A small masked image model, trained from scratch.
Training: adam_atan2 at rate 0.00056, batches of 128.
Rows from block 11 of the encoder of a small masked image model, named by matrix and row number. Rows with one number belong to one neuron. Each number is 500 + 40 x the weight over its row's rms, rounded and kept within 0 to 999. All counts start at 0. Numbers have three digits each.
Before each neuron's rows are labels from the 100 images, of 14976, where the neuron reaches its highest value: "responds to" is what is common among them; "colour at peak" is the nearest of a few named colours to the mean colour under the peak. Only what is clearly more common there than usual is listed. The data: Sentinel-2 satellite tiles (TerraMesh).
# fc1: MLP up (encoder.blocks.11.mlp.fc1.weight, 1536x384), inputs 320-383
# fc2: MLP down (encoder.blocks.11.mlp.fc2.weight, 384x1536, transposed), outputs 320-383

responds to: water; main land cover: water
colour at peak: black
fc1.191:493549497533477524491533519494525452511454505406455440472512509457437486437463476503549471506505565480515530582492445514509505475466500476421540543464496448539527579446476471520491516528516545
fc2.191:492507548509482502523512469471465517490450466502421454481489507559538489599542484550442505478518483524494503476513507516526519507515569464489515496460525319526675460469491476470502483442520441

responds to: snow or ice; main land cover: snow or ice
colour at peak: white
fc1.112:512524506510562449558501523469440468456407481519470548548548475518545535461512464419490508489520530587459476464513468434489527513377530501562476513586511515554517504519507521502549499546507505
fc2.112:475464473521536469498463483450489506496587444480521501461423581561461436533543519541470465543510504490546539556524534486483461523552473511495494465458495164502587502458490512473484503508495531

responds to: main land cover: built area
colour at peak: grey
fc1.276:441466444579532491523464485499560468451493523542531490424469514503515538433521544461504474459506561459561410503467541437535570468444447466521565509502545509492486493544496480469496532505559520
fc2.276:560520528473442538447510549504500484527495504452474515560489481475492489529407474500494526499498520514506555533514518505488437497548505534533464501558501885498347506461529505550478525483499487

responds to: snow or ice; main land cover: snow or ice
colour at peak: grey
fc1.568:453469502466410560491463491549483575496509483487528465496482485556553477509557529501521486461494521443559503475505517494526461487448435490493507509503466503492479476467435551474473538513471540
fc2.568:540512479475497463490507536475506462529426506512502512497472438458431510489480478484489530474507491568445519495495493499477559498578520491498510481491523198482618485515559475526510481485497486

responds to: snow or ice
colour at peak: grey
fc1.78:485465459504488567438516444445527585498535425460529454464466476487486515520476551457469481454559500488447548477475529521564486509522461493492483432464546464502436439513533473478461536527462479
fc2.78:530482492461467440535466568459389499405420516540478473494563530455524481476508458497562547535480466524498447481447523514466465457504549512499481521479514639506478526503430489516533486516504511

responds to: snow or ice; main land cover: snow or ice
colour at peak: pink
fc1.24:494518495468449507538493485470499470471448463488505544527426475504501503487532553437479423473509423517498546514468529476515468554471442481507453459512459476480514485522530488507473569581488453
fc2.24:510469556560527498439460490475457537503544548495543478482590591475501501535477479541467511532500522491520532492562464504504485506509524512506469526513499692515391531489443516449507509465505514

responds to: main land cover: built area
colour at peak: grey
fc1.192:513514404578552512586534502481530398425496503507477465443465477481496541523552499490435479531507472454493436476422541544517484559478526485557469531495542488525484470589548497500556529560474569
fc2.192:496514561556494505400498540509409537590510517501530521548518577525488493507472478546524505506516515518515536545581495497499428483508489521493515506528493801499375516498436548455486519483495493

responds to: water; main land cover: water
colour at peak: black
fc1.40:478519493540495495536550544530444518562460492477483495438476463497534473523473441503545451512565540516520483474500426553424500460446503518512480483479495488521507462506430551619513507505526480
fc2.40:524543524535564462503531519478514546452534447514549463474509452479579482514512510406517552418441516492493501483511486467462507456517488501510457500468501271481597504508439520515478545418493506

responds to: built area
colour at peak: brown
fc1.318:539475533490418471434552510513409595544471522531479484541566522504549437496512447525563488532472488532462589508499493493430510515476471470462521516584456511424518556506473488526504492455543495
fc2.318:454479479474533515548480508509548458509519477513524509439493504477507546527516540493442492452492508473537488469482508501510524519495547480483522477447511009503704470501525507500501494523505504

responds to: water; main land cover: water; clouds
colour at peak: black
fc1.116:446503525560513487462561593488497499483493537450473513526476550560480465430482361444544476528530524513535484518473447560461450501449486515492522514498528480532512513540473525541509494605507543
fc2.116:483511504553409522550551537552491543411537449465527551452575466568536496492455458499562438480446557508528498519544448463405519504552510563440469507526526394457486519572559505544471587539492554

responds to: main land cover: built area
colour at peak: grey
fc1.331:504520534466446498556550507517508478491527515456524558472455558563450414556514528466453420496487509523488463501465451505532458504542431487494578473463532475544478505482501490478463443492473498
fc2.331:543513487494492529508508541499495536561475537495507498519526467468522460499419461489526536451503470485513527475496488506527527492513547488514481505540497955489368518488559494480513500509501503

responds to: clouds; main land cover: trees; main land cover: water
colour at peak: black
fc1.439:444586500525495562473536495483472469522461470452477475518488474519439454518465551510514439550519540516512443556522531513498450482491553420450542535490535455485518501542468596495498495526542541
fc2.439:555518525499425496527483480566468501555600524490487541448516491402536496523536389500522553466516529496515490474480468498505459505478454520519543512497489228507552460512448456507482522455496495

responds to: water; main land cover: water
colour at peak: black
fc1.436:440487450555411514496540478494444487489462541412505540512448490565469460466480443537497439522564540511508474468429476566453461479428525532482522502545511475533510461481478499568478446549502506
fc2.436:411536509550438483499565484502527554463566453421468470502468491581532492510524483437554481501457509485506505471486464460443592467542523530448462524539539271472580471493465419542435520518485589

responds to: water; main land cover: water; bare ground; flooded vegetation
colour at peak: black
fc1.13:458593432585494587464564557475529485512435463503461419543458504545476404458441508476450479514542494511461509465539441554489521445498541502495491499423513488480528503454448463560487535446528494
fc2.13:491578513522431502498547492535447481520478439516493505449525442402528505476558425464510495466506486487489506474569473512565473433499478466439488560428499254485587517469447437549564506444510539