Rows from block 4 of the encoder of a small masked image model, named by matrix and row number. Rows with one number belong to one neuron. Each number is 128 + 24 x the weight over its row's rms, rounded and kept within 0 to 255. All counts start at 0.
Before each neuron's rows are labels from the 100 images, of 14976, where the neuron reaches its highest value: "lies over" is the class under the peak. Only what is clearly more common there than usual is listed. The data: Sentinel-2 satellite tiles (TerraMesh). In brackets: how many of the 100.
# fc1: MLP up (encoder.blocks.4.mlp.fc1.weight, 1536x384), inputs 308-383
# fc2: MLP down (encoder.blocks.4.mlp.fc2.weight, 384x1536, transposed), outputs 308-383

lies over: crops (49)
fc1.20 [156 162 129 143 109  99 124 144 166 193 157 144 127 140  90 170 162 134 110 129 130 167 116 153 133 172 100 121 159 102 176 126 173  77 170 113 142 136 166 123 129 111 145 117 124 101 122 138 143 121 114 119 165 120 152 117 130 138  92 153 142  70 158 103 124 130 134 119 141 152 104 130  98 136 124 144]
fc2.20 [170 137  92 167 125 125 133 132 122 122 144 112 112 148 154 151  67 115 183 100 134 148 100 161 109  85 136  94 162 141 145 152 113 209 122 161 111 119 173 123 117 132 110 108 101 128 161 157 119 123 106 113 135 177  97 130 168 120 114 116 159 123 136  96 113 122 128 175 122 115 138  94 121 162 136 159]

lies over: snow or ice (33)
fc1.433 [150 134  92 135 138 145 132 136 111 133 146 133 115 144 146  94 104 124 116 141 112 152 171  84 103  95 120  81 106  88 128 104 122 109 121 103 187 176  98 121 139 179  97 134 128 147 147 132 144 118 143 146 112 117 132 125 139 115 132 108  95 133 136 129 134 138 126 126  98  90 131 136 107  62 148 112]
fc2.433 [122 135 137 147 126 131 108 131 100 102 134 135  96 110 171 175 134 120 163 105 145  94 142 153 115 149 155 115 156 138 186 133 127 169 123 155 111  90 118 100 122 115 150 116  77 127 156 111 126 110 122 126 105 151 147 148 126 131 128  97 113 159 127 103 137 121 125 166 110 109 138 132 137 178 126 129]

lies over: bare ground (31)
fc1.250 [ 99 135 119 127  97 118 153 180 156 136 108 101 139 166 134 144 145 171 100 135 126 133 143 150 129  93 126 136 112 134 124 149 125 155 106 134 124  86 149 127 110 137 136  73 116  90 120 121 122 125 134  71  86 145  95 101 113 116 140  89 129  97 130  99  97 161 134 163 138 119 140 123 127  83  95 143]
fc2.250 [186 111 148 107 127 142 128 112 122 150 102 108 113 120 146 134 165 160 134 125 116 122 130 136  74 108 148 128 155 123 130  78 111 131 142 108 134 130 145 116  96 106 104 135 122 107 143  98 126 173 111 156 122 114 126 109 127 143 139  96  94 100 137   0 142 179 112 107 125 158 127 165 143 123 148 110]

lies over: crops (69)
fc1.254 [143 144  99 129 113  89 133 135 122 154 147 101  87 146 156 130 106 145  81 180 104 120  84 137 127 168 140 103  77 115 140 148 179 150 105 127 113 121  79 110 133 144 165 107 117 166 146 134 127 127 138 101 117 149 110 126  61  94 107 169 121 109 127 123 112 140 127 152 118 132 153 148 128 171 113 170]
fc2.254 [ 81 135  92 116 132  74 131 128 136 137 145 131  95 139 135  88 131 146  72 155  82  81 111  96 155 143 132 115 101 127 153 110 152 122 114 165 124 188 116 128 116  76 182 128 129 170 172 135 123 137 153 139 134 135 135 101 114 121 144 110 125 111 102  85 114 159 104 130 124 138  73 136 101 145 130 118]

lies over: snow or ice (39)
fc1.97 [157 155 105 162 124 126 146 133 137 129 111 119 143 136 120 169  95 110 151 109 154 133 190 140 103 135 136  85  53 134 148 174 164 114 155 127  78  95 118 132 130 179 143 133 114  95  82 100 140  90 141 127 103 119 135 122  79 150 101 141 129  98 149 116 118 125 123 144 111 101 128 165 140 145 118 143]
fc2.97 [119 111 132  78 137 117 180 127  85 151 124 128 137 118 166 123  96 151 125 120 112 113 167 122 147  96 151  94 194 142 115 131 119 132 100 125 114 128 125 150 120 162 129 117 116 143 115 176 171 127 106 132 113 147 111 128 188 126 108 100 113 157 133 145 130 120 131 143  78 162 145 158 125 130 138 137]

lies over: clouds (26)
fc1.512 [114 149  90 128 134  93 153 116 146 140 107 125  62 126 134  85 104 148 130 109 162 197 127 131 105 123 134  72 124 153 118  89 114 134 114  98 127 115  91 125 141 140 109 105 132  88 116 129 127 166  81 130 109 130  89 132 150 149 140  84 142 176 162 127  99 139 136 130 121 131 148 171 110  89 113 198]
fc2.512 [136 108 147 121 127 133 149 133  68 127 133 131 155 117 116 100 128 120 154  81  97 103 125 118 121 136 117 117  90 140  82  91 114 164  84 115  78 115 154 130 118 123  80 123 105 115 111 153 126 100 145 123 139 145 142 124 124 129 149 131 117 140  97  75 136 138 121 120 123 113 116 118 150 120 119  80]

lies over: snow or ice (43)
fc1.269 [154 177  66 132 147 129 134 119 122 122 153 152 106 141 151 122 125 129 182 115  56 106  74 153 148  93  69 159 163 142 121 154 153 122 132 161 135 147 118 113 148  62 166 131 159 115 170 160 131 120 125 154 115  89 117 125 152 136  72 119 127 135 125 135 116 133 161 136 117  91 101 116 111 141 118 126]
fc2.269 [155 134 187  77 133 137 135 128 164 107 113 111 153 116 111 125 151 122  85 113 100 119 121 109  55  66 140 125 164 130 126  90 180 143 154  70 102 154 156 130 103 146  73 122 125 124  95 117 128 128 134 123 152 159 125 121 189 132 127 116 140 107 129   0 127 179 134  91 130 105 140 133 136  76 128 105]

lies over: built area (27)
fc1.495 [147 134  95 155 135 146 154 156 132  86 110 139 163 112 173  88  60  92  93 120 134 119 141 157 110 116 118 127 121 122 159 111 151 135 162 122 199 181 122 107 101 152 159  86 105 109  68  97 122 117 138  99 107 105 143 141 146 113 138 133 146 182  85 120  91 117 123 126 155 145 139 130 156 145 126 133]
fc2.495 [ 94 136 134  88 124 173 114 132 157 143  86  70 112 114 102 124 141 108 118  95  59 165 100 159 113 124 137 111 151 134  68 168 149  91 126 122 116 123 149 122 101 134  85 122 178 113 155 209  88 131 121 135 143 172 130 113 107 143 107 113 103 109 146   9 145 177 101 141 121 160 142 146 116 156 146 123]

lies over: bare ground (44)
fc1.241 [130 162 126 110 128 132 170 113 131 131 127 150  82 146 136 140 130 103 124 142 129 154 137  98 164 124 102 156 172 108 107  77 130 144 144 114 137 149 144 108 162 121 133 120 105  81 123 102 153 145 119 133 121 105  95 139 158  99 141 129 113 166 104 121 148 140 132  74 112  56 156 128 123 102 101 120]
fc2.241 [ 96 110 142 125 121 120 112 118  55 109 156  97 137  95 112 135 159 111 169  90 147  54 107 127 130 143 119 102 144 142 205 119 130 120 110 124 113 147 145 104 111 122 117 130 133 129 182 139 121 148 108 132 135 162 170  88 151 119 150 114 105 100 109  94 126 154 107 143 121 131 117 139 131 150 131 153]

lies over: snow or ice (45)
fc1.216 [135 112 110 112 122 141 152 122 119 146 116 112 120 148 116 120  99 145 126 131 163 119 124 134 146  84 153  89 136 116 134 153 147 122  97  82 118 136 128 131 145 125 117 136 113 135  98 160 161 119 108 142 124 105 103 123 160  93 121 129 127 121 128 110 148 154 132 133 121 147 179 154 130 114 123 101]
fc2.216 [112 106 109  70 138  89 153 123 105 111 137  99 106 137 180 151 153 130 148 142 135  94 112 131 175 150 101 110 138 120 168  91 126 136  72 125 114 135 117 114 138 144 166 121 122 109 118 143 124 126 165 121 128 142 117 125 121 138 154 109 136 173 152 139 139 129 131 168 105 128 136 128 112 177 132 113]

lies over: trees (41)
fc1.401 [135 115 110 174  96 160 163 125  84 135 128 112 128 127 121 123 101 115 129 149 113 119 161 134 111 131 123  97 133 144  84 115 160 136 118 110 127 130  81 134 154 140 176 160 124 121 129 131 156 147  76 151 119 110 112 123  77 146 117 129 108 173 102 120 134 119 155 143 109 165 129 126 127  86 126 148]
fc2.401 [136 101 109 133 142 148  98 124 119 131 181 124 180 133  72 117 111 160 145  66 126  91 105  98 122  98 128 136 115 103 118 131  98 164  67 143 113 111 141 129  96 121 125 114  93 172 136 147 137 133 154 121 122 164 141 133 130 148 136 125 133 129  72  91 126 141 145 119 143 177 129 108 134 121 139  85]

lies over: built area (38)
fc1.638 [129 127 120 114 130 171 142 118 151 139 133 123 109 116 130 150 150 117 131 136 109 120  99 165 152 111 130 161 142 115 107  89 122 171 119 108 139  93 130 146 126  79 101 136 171 114 142 138 124 125 141 118 142 139 134 119 149 133 141 135 124 144 128 128 149 133 142 128 118 136 138 113 132 133 128 144]
fc2.638 [160 140 186 108 118 130 154 136 176 121  88 129 182 146 101 128 127 115  74 146  87 132 137 105  80 108 152  69 152 135 155  98 172 114 162 141  80 150 125 144 134 140  89 130  93  98  97 114 144 131 145 124 149 110 130 144 126 114 139 131 145 147 130 165 127  92 130  82 132  95 144 172 129 106 128 102]

lies over: crops (48)
fc1.234 [142 131 134  82 138  66 131 119 124 138 135 159 129 147 136 133 101 173  97  89 103  88 175 106 108 129  98 196  77 117 101 197 137 142 152 117 131 162 132 135  97 134  78 150 103 126 116 119 121 130 131 161 156  95 111 151 121 122 130 128 106 158 122 128 109 121 142 150 103  98 153 132  89 130 143 127]
fc2.234 [160 131 132 122 125  84 118 122  70 144 125 131 118 115 149 105 121 125 146 141 116 117 115 111  98 159 141 161 102 142 132 135 110 116 144 124 117 151 112 123 118 172  97 128 112 107 115 134 124 129 145 133 147 117 128 137 116 132 196 132 144 121 129  34 125 144 123 127 193 126 134 152 122 133 127 113]

lies over: water (55)
fc1.387 [144 143 129  88 156 119 165  91 133 145 123 152 138 124  91 141 131 172 109 184  76 113  93 132 125 109 113 140  96 104 138 150  93 114 135  92 153 136 130 119 119 132 126 124 142 179 149 125  82 107 131  99 113 112 139 126 108 150 130 143 106 148 142 129 140 157 139 123  99  91 139 162 157 122 143 100]
fc2.387 [125 138 140 133 120 182 134 126 157  98  93 163 150 126 111 135 118 114 109 127 121 136 129 161  61 103 135 119 179 129 106 126  78 116 121 164 108 157 161 174 111 116 110 134 106 131 134  86 127 123 136 130  88  83 128 124 132 129 112 149 103 133 127  53 124 107 110 137  86 125 146 123 136  93 136 104]

lies over: snow or ice (39)
fc1.79 [ 98 107 105  86 154 144  99 144 190 107 147  94 101 149 149 147 142  97 133 134 176 122 107 131  40 118 112 155 104 109 150 141 112 103 122 141 145 123 132 115 131 115 160 107 123 131 150  85 110 109 109 175 114 152 112 123 117  98 138  95 142 117 135 139 106 109 168 120 149 128 138 113 108 110 122 103]
fc2.79 [166 103 133 121 132 115 160 123 132 150 168 121 129 111 106  98 115 117  99 117 147 149 143 102 171 134 138 110  83 137  85  91 171 163 112 149 110 137 167 115 118 120 140 121 149 149 154 153 135 113 146 135 148 189 113 134 151 149 134 116 138 104 139   0 149 174 134 148 168 138 123 122 135 153 127 140]

lies over: trees (67)
fc1.243 [137 183 137 114 115 137 108 102 136 123 111 162 154 124 132 116 167 139 132 121 116 152 151 146 142 144  90 143 124 144 167 137  92 121 140 144 118 140  65 103 157 183 127 153 137 149 125  95 144 125 120 152 121 111 134  91 144 120 138 119 115  91 153 120 129 152 145 144 115 148 106 149 155 119 148 118]
fc2.243 [ 99 112  73 136 119 165  87 127 176 124 130 135 122 121 132 159 116 156 139 122 120 146 149 130 104 157 117 103  85 138 107 165  77 191 124 106 140 101 130 130 139  95 119 130 154 131 154 116 106 147 134 132  89 129 157 131 161 159 149 116 113 108 132 120 112 134 116 142 118 154  93  87 150 143 139 130]

lies over: water (56)
fc1.26 [148 135 149 137 173 121 128  89 115 175 149 145 105 163  84 175 104 128 161 158 105 151 101 155  73 147 128 148 117 107 138 131 162  96 131 102 128  97  91 107 148 113 128  92 167 141 134 121 119 146 137  94 113 109 108 147 152 148 146 111 126 164 112  96 120 144 130 169 134 110 147 116 154 107 172 166]
fc2.26 [150 130 124 141 129 103 143 136 130 117 155 114 117 113 157 136 137  90 134 128 129 102 122 140 118 121 137 112 131 120 119 112 127 126 108  82  83 173 105 151 143  86 143 128 123 110 124 114 138 144  95 121 155 164 127 128 137 128 106 112 115 140 148  86 117 128 157 107  97 105 184 165 157 154 121 101]

lies over: crops (51)
fc1.83 [ 89 131 151 125 141  85 111 120 160  98 137 124 129 134 113 120  85 129 135 122 119 152  66 135 144 152 126 132  92 130  66 147 143 129 138  94 132 141 121 151  97  76 164 125 117 137 159 141 122 109 119 133 143 147 124 104 109  80 109 118 136 148 113 115 121 135 118 128 146 128 158 189 121 150 157 111]
fc2.83 [139 139 100  77 125 190 141 131 152 131 119 116 113 117 125 116 108 152 137 168 144 147  78 140 118 170 120 170  78 161  89 167 158 146 159 118  99 122 112 155 149 108 159 130 159 112 139 106 137 157 106 135  97 130 125 120 146 126  66 122 143  99 129  42 115 123 125 158 146  89 165 173 142 103 126 145]

lies over: trees (46); water (33)
fc1.440 [141 116  93 114 152  97 107 114 182 156 104 146 128 125 149 115 107 149  80 156 130 138 119 148 117 163  92  92  95 137 137 134  85 134 137 142 176 120 136 157 142 169 105 155 136 168 120 119 103 121 126 150  98  76 116 125 148 139  91 159 155  90 159 128 113 128 123 139 105 148 113 156 130  94 149 117]
fc2.440 [135 151 130 128 131  60 140 134  96  76 137 136 139 145 128  67  97 138 107 115 159  94  93  94 112 184 138 117 145 155 173 147 142 111 138 148 116 117 131 115 140  97 141 121 145 134 108 123 159 104 101 128 121 105 140 126  88 107 133 112 133 157 112   0 111 155 118 139 124 140 116 123 162 144 132 135]

lies over: rangeland (63)
fc1.107 [105 116  86 157  85 128 128 128 146 180 121 113 138 198 109 144 152  96 122 151 150 140 160 145 128  85 100  94 118 126 109 152 130 125 107 111 155 122 124 135 168 146 109 172 138 132 126 122 163 106 137 151 134 128  66 112 120 140  91 122 167 134 117 108 146 130 131 153 122 134 124 134 125 116 122 152]
fc2.107 [141 129  97 107 119  77 150 138 139 146 108  94 172 141 161 101 107 134 120 160 133  97 130 112 120 126 116 118  96 131 141  97 136 107 106  95 130 171 110 135 110 140 149 131 117 159 123 110 158 135 136 128 152 104 102  89 112 112  86 145 171  88 139  76 156 175 127 102 111 121 190 157 107 153 112  87]

lies over: snow or ice (57)
fc1.505 [139 112 162 155 153 144 118 100 154 148 169  97 165 112 123 115 127 100 135 163 122 118  69  71 153 104 112  71 129 108 185 109 116 138 128  77 127 156 102 124 127 118 142 170 166 150 151 121 152 194 144 162 193 113 146 129 140 122 100 185 170 152 167 112 151 135 141  90  95 151 122 141 117 148 165  88]
fc2.505 [108 129 122 156 130 127 109 131 113 129 150 130 172 132 139 119 132 138 130 120 144 111 131 148 156 121 161 151 112 126 157 146 135 171 123 144 116 139 154 117 115 103 111 117 130 133 150 141 126 147 117 125 130 114 124 121 125 151 118 127  97 123 118   0 114 203 127 136 121 160 109 111 144 118 133 142]

lies over: crops (49)
fc1.138 [121 144 138  99 131  98 122 127 106 150 164 131 175 149 142  76 113 153 149 123 119 155  88 118  86 101 149 144 116 128  92 117 118 143 105 166 126 162  93 140 101 124 103 127 126 163 124 131 146 167 129 105 104 103 135 131 128 134 124 118 136  98 119 127 131 143 151 105 119 136 139 114 154 124 145 117]
fc2.138 [ 88 126 122 149 120 159 107 127 125 126 105 145  87 142 156 150 139 136 141 131 160  99  87 131  88  98 155 106  94 142 135 128 127 184 142 154 145 132 151 121 118 115 155 133 122 125 155 132 123  78 107 156 111 127 120 114 142 125 120 110  87 102 141 180 124 158 140 139 168 137  90 120 139 127 136 167]

lies over: snow or ice (40)
fc1.706 [129 156 127  97 120 134 178 139 111 121 127 161 142 151 137 100 119 195 119 122 108 111 122 124 123 153 133 143 113 129  91  87 110 136  80 135  99  84 159 137  89 116 114  90 100 139 121 172 111 107 145 105 142 154 131  99 102 130 149  97 119 145 115 114 135 123 146 171 114 127 112 160 133 105 112 103]
fc2.706 [120 135 142 114 129 189  69 120 145  99 117 130 161 101 127 168 108  99 121 115 164 121 151 134  97 106 113 139 164 156 124 159  88 116 156 132 155 174 115 130 133 147 136 138 130 145 168  86 151 116 122 131  98 127 134  96 145 103 106 151 122 146 138 153 136 107 100 162 121 112 134  84 143 118 142 124]

lies over: trees (45); crops (37)
fc1.265 [117 131 136 146 174 141 134 133 125 125 121 111 124 122 117  95 117 158 147 127  78 167 119 120 126 145 130 129 131 163 148 105 116 145 129 100 129 118 118 121 145 117 142 105 156 148 143 111 151 138 148 101 126 140 145  91 149 129 131  95 158 150 124 102 123 130 136 114 150 142 109 150 119 166 132 126]
fc2.265 [126 102 123 106 123 127 142 140 107 104 114 147 116 134 121 148 142 142 140 154 155 109 152  89 134  86 117  96 126 118 123 101 165 180  68  93 123 140 159 102 119 144  97 128  98 127  95 107 147 118 138 133 135 157  98 125 133 124 101 124 123 104 143 104 146 128 104  94 149 131 151 105 119 156 117 120]

lies over: crops (47); clouds (30)
fc1.684 [134 157  58 181 113 137 163 151  89 150 145 130 104 123 125 127 107 165 136 114 144 155 103 153 136 127  79 123 113 103 110 118 111 134 111  64 164 124  74 155 138 129 104 101 142 145  77 155 103 152 129  97  79 165 136 147 149 138 127 130 128 128 124 120 112 146 123 128 126  89 135 128 155 105 108 128]
fc2.684 [170 151 162 108 125  99 142 129  76 117 110  99  88 104 121 154 117  90 136 144 132 134 150 168 107 115 111 155  99 129 134 111 180 168 122 172 119 134 107 153 121 143 107 127 114 112 130 112 132 102 109 129 143 102 107 127 187 145  99  95 154 125 136  72 150 122 122 133 111 107 179 150 139 111 127 101]

lies over: rangeland (45); bare ground (41)
fc1.307 [153 112 100 174  85 167 105 144 189 166 165 165 123 178 127 127 100 178 121 184 133 124 126 121 157 128 131  84 114 117 124 123 113 150 129 116 124 120 132 129 173 103 113 105 157  98  96 138 143 121 118 103 104 111  77 112 112 161 102 113 135 153 136 103 113 164 162 166 137 152 138 124 133 114 103 190]
fc2.307 [147 154 160 128 131  99 160 139 156 160 105 132 110 114 163 108  99 171 113 145 134 119 121 113 151 103 171 121 143 111 128 157 138 123 105  81 125 120 104 146 122 128 128 113 147  79 119 138 127 153 117 122 138  90 112 116 175 125 108 106 136 176 125   0 101 183 133 113 110 130 129 178 120 124 121 108]

lies over: trees (52)
fc1.144 [ 99 162 137 112  93 152 145 133 131 139 126 121 150 117 148 115 132 137  99 162  91 125 146 146 131 120 131 128 118 143 158 133  95 122 134 132 147 102 101 147 106  90 109 171 144 162 149 103 103 142  82 162  98 126 126 113 167 135 136 126 123 144 130 125 134 141  94 140 124 106 135 126 113  98 134 132]
fc2.144 [136 155 118 143 121 126 198 133 145 107 113 132  69 118 151 159 142  97 116 101 124 123 132 100 167 132 177 138 127 137 154 117 138 130 126 129 120 170 154 154  86 109  86 124 133 112 131 133 112 151 125 136 112 166 128 145 130 103 154 121 120 101 144  50 120 134 110 131 145 120 148 115 142 146 125 162]

lies over: water (56)
fc1.366 [111 105 127 132 133 104 131 121 122 128 117 128 128 156 131  89 104 166 131 125 128 117 117 180 129 102  96  66 106 117 111 128 142 105 125 140 130 121  90 146 194  81 126 142 164  96 134 115 126 150 121 140  73 146  81 149 107  98 105 122 151 170 106  90  84 145 137 145 113 114 121 139 111  97 163 170]
fc2.366 [126 139  94 124 141  93 176 126 159 137 136  92  95 125 155 150 142 134 137 111  86 105 132 144 149 105 121 100 113 106 141 114 122 126 155 111 180 162 149 190 116 167 102 118 108 131 101 156  98 144 117 114 161 172 121 140 125 121 168 150 155  95 131   0 104 190 127 125  97 145 102 147 118 128 131 100]

lies over: built area (34); snow or ice (33)
fc1.587 [123 112 163 118  94  98 181 162 114  98 149 135  93 115 129 149 150 151 145  92 131  99 101 128 163 106 130 117 106 133  93 155 120  80  87 119 155 112 128 209 122 174 161 130 115 127 100 119 116 160 154  92 139 149 120 119 120 110 145 148 135  97 147 127 100 168 122 145  81 132 112 146 136 102  89 111]
fc2.587 [ 95 133 134  83 121 116  93 136  94 118 118 139 126 121 163 117 115 141 140 104 151 168 126 112 166 128 155 144 139 125  95 107 147 137 125 139 105 166 110 133  96 152 100 128 133 124 136 112  94  61 118 128 138  91 132 113 139 133 145 154  69 112 164 144 127 123 132 106 140 114 142 111 143 106 110 110]

lies over: trees (49)
fc1.336 [114 161 101 133 105  99 104 142 104 132 146 116 132 120 146  99 109 137 130 137 109 134 127 155 138 154 117 139 127 125 166  77  99 121 158 156 163 171  86  99 156 107 147 144 131 162 143 102 129 125 106 123 108 162 122 136 114 150 144 120 141 158 129 106 131 149  96 161  91 114  98 135 142 147 111 178]
fc2.336 [ 98 122 108 130 126 185 136 141 133 137 130 146 121 127 107 153  82 132 156 143 145 162  96 115 140 131 137 106 129 165  76 194 143 130 165  92 103 114 145 175 131 145 117 133 146 120 112 113  96 132 122 134 120  92 112 139 157 126 103 122 177 117 160  80 116 113 131 100 145 133 141 136 124 107 132 138]

lies over: crops (43); snow or ice (35)
fc1.738 [126  94 151 160 138 145 113 124 127 104  98 121 128  93 155 125  98  89 139 132 168 174 132 149 114 115 150 126 112  97  97 159 149 126 190 105 129 148 114 139 173 126 137 136 162  99 135 123 106 165 104 124 119 118  96 115  90 121 134 137 163 170 131 124 101 141 120 122 128 127 179 116  80 105 131 166]
fc2.738 [126 121 163 116 135 182 125 124 119  95 120  88 169 106 101 145 124 111 107  84 146 107 122  97  99  85  90 170 124 126 117 166  98 180 119 146 142 154 136 171 111 121  98 127 106 139 126 141 139 140 144 129 110 125 151 111 106 135 152 115 143 123  81 131 139 129 126 136 141 158 129  76 130 116 129 103]

lies over: crops (47)
fc1.23 [ 73 125 148 120 117  99 128 135 144 110 141 127 131 168 105  91 107 141 129 151 114 129  78 144 169 161 139 160  73 157  78 136 141 106 143 108 131 113 131 131 118  88 185 134 132 143 156 121 150 137 132 126 161 159 129 124 116  81  83 145 147 136 150 121 118 153 123 127 151 105 148 175 126 159 124 108]
fc2.23 [124 131 126 108 124 161 148 139 127 137 133 112  97 121 122 136  63 153 134 165 136 125  76 108 100 142 143 164  75 144  91 182 134 135 146 119 148  95 114 175 103 121 134 127 148 110 126 149  95 158 108 128 115 147 110 126 108 135  87 137 143 120  91  95 127 111 109 116 151  93 187 132 131 129 126 158]

lies over: crops (50)
fc1.703 [120 103  96 156  83 144 153 164 149 124 136  86  96 128 108 143 104 176 148 154  87 142 128 132 110 144  86 121  74 144 122 168  97 144 115 124 130  91 126 153 154  88 137 113 143  69 120 129  91 164 131 115  86 161 144 107 128 120 112  82 160 175 166 110  90 132 130 122 123 156 114 163 154 107 102 161]
fc2.703 [143 175  93 181 143 118 129 127  93 123 161 159 162 142 115 140 142 110 152 114 102 112 111 124 116 140 105  95 116 128 139 116  66 130 110 157 135 133 145 119 116 113 164 114 106 149 116 136 130  77 152 126 123 132 139 100 104 127 178 151 104 124 112  62 157 173  81 116  91 120  70  84 109 141 129  92]

lies over: trees (53)
fc1.632 [138 141 119 114 141 106 105 115 147 133 126 157  89 131 147 135 115 178  81 145  84 117 150 161  93  65 111  56 116 128 127 118 143 115 146  70 133 149  86 191 130 132  91 145 103 175 142 131 134 119 110 129 106 116 116 148 156  91 107 124 169 101 137 131 126 145 134 127  90 131 142 188 145  96 146 137]
fc2.632 [152 171 155 120 124 114 134 131 131 108 107 147 114 123 101  92  98 125 147 130 139 137  83 149 125 115  85 145 109 123 148 132 150 149 139 120 151 106 131 126 121 104 124 125 156 136 145 163 144 181 123 133 141  90 123 146 125 165  94  99 177 112 111  18 138 167 151 146 144 141 123 131 143 123 134 164]

lies over: clouds (37)
fc1.553 [130 135  83 165 119 112 141 164 126 170 154  99  95 180 120 145 116 127 132 133 124 149 125 176 112 146 123  96 136  93 111 162 157 125 135 132 130 130 100 117 176  85 134 113 117 144  71 127 151 147 117 104 122 135 119 129 133 101  99 137 169 129 128 108  86 131 147 152 137 148  98 135 134 121 110 157]
fc2.553 [112 125 145 170 124 159 135 129 142 133 106 114 119 131 133 172 137 136 101 159 100 167 123 120 108 109 125 174 114 104 103 121 102 130 116 128 114 127 134 176  99  78 123 119 126 133 121 120 159 136 129 120 149 121  92 144 142 137 136 102 122 122 115  43 152 153 128 100 115 119 142 133 136 134 131 126]

lies over: snow or ice (72)
fc1.33 [149 144 144  85 170 117 187  82 122 143 118 161 117 144 121 132 100 176 137 123 102  94 162 147 146 102 126 147 153 106 137 106 131  95  77  97  93 115 149 102 123 158 132 153 136  90 111 148 138 125 105 151 168 110 107 128 123 142 106  96 131 200 130 115 144 142 168 174  54  88  95 121 151 142 141 146]
fc2.33 [132 168 167 106 103 150 124 140 114  98  80 129 192 107  97 123 123 130 152 101 116 150 146 110 115 130 168 188  99 168 130 174  87  85 131 143 152 116 149 128  91 154 127 142  98 162 164  63 122 115 138 119 106 135 158 120  93  90 113 133 108 110 113  80 111  93  88 115 119 130 143 121 141 111 107 102]

lies over: bare ground (34)
fc1.329 [ 87 126 130 104  59 106 164 171 151 182 139 111 130 200 139 106  80 127 148 131 175 155 110 138  88 118 107 121 138 110  95 134 148 121 142  68 171 134 119 132 136 130 140 143 104 122 137 158 109 135 120 132 151 174  60 119 172 142  95 116 135  90 138 107 100 135 139 121 135 126 145 140 142  82  76 114]
fc2.329 [129 113 122 103 137 184  98 109 105 145 152 107 155 118 153 121 150  76 148 103 126 113 139 100 123  79 133 161 101  99 113 100 114 158 134  98  94 137 172 136  97 103  90 123 106 138 126 137 117 127 149 133 175 148 106 139 161 117 133 104 123  81 139  68 129 123 125 132 117 122 142 149 142 113 150  81]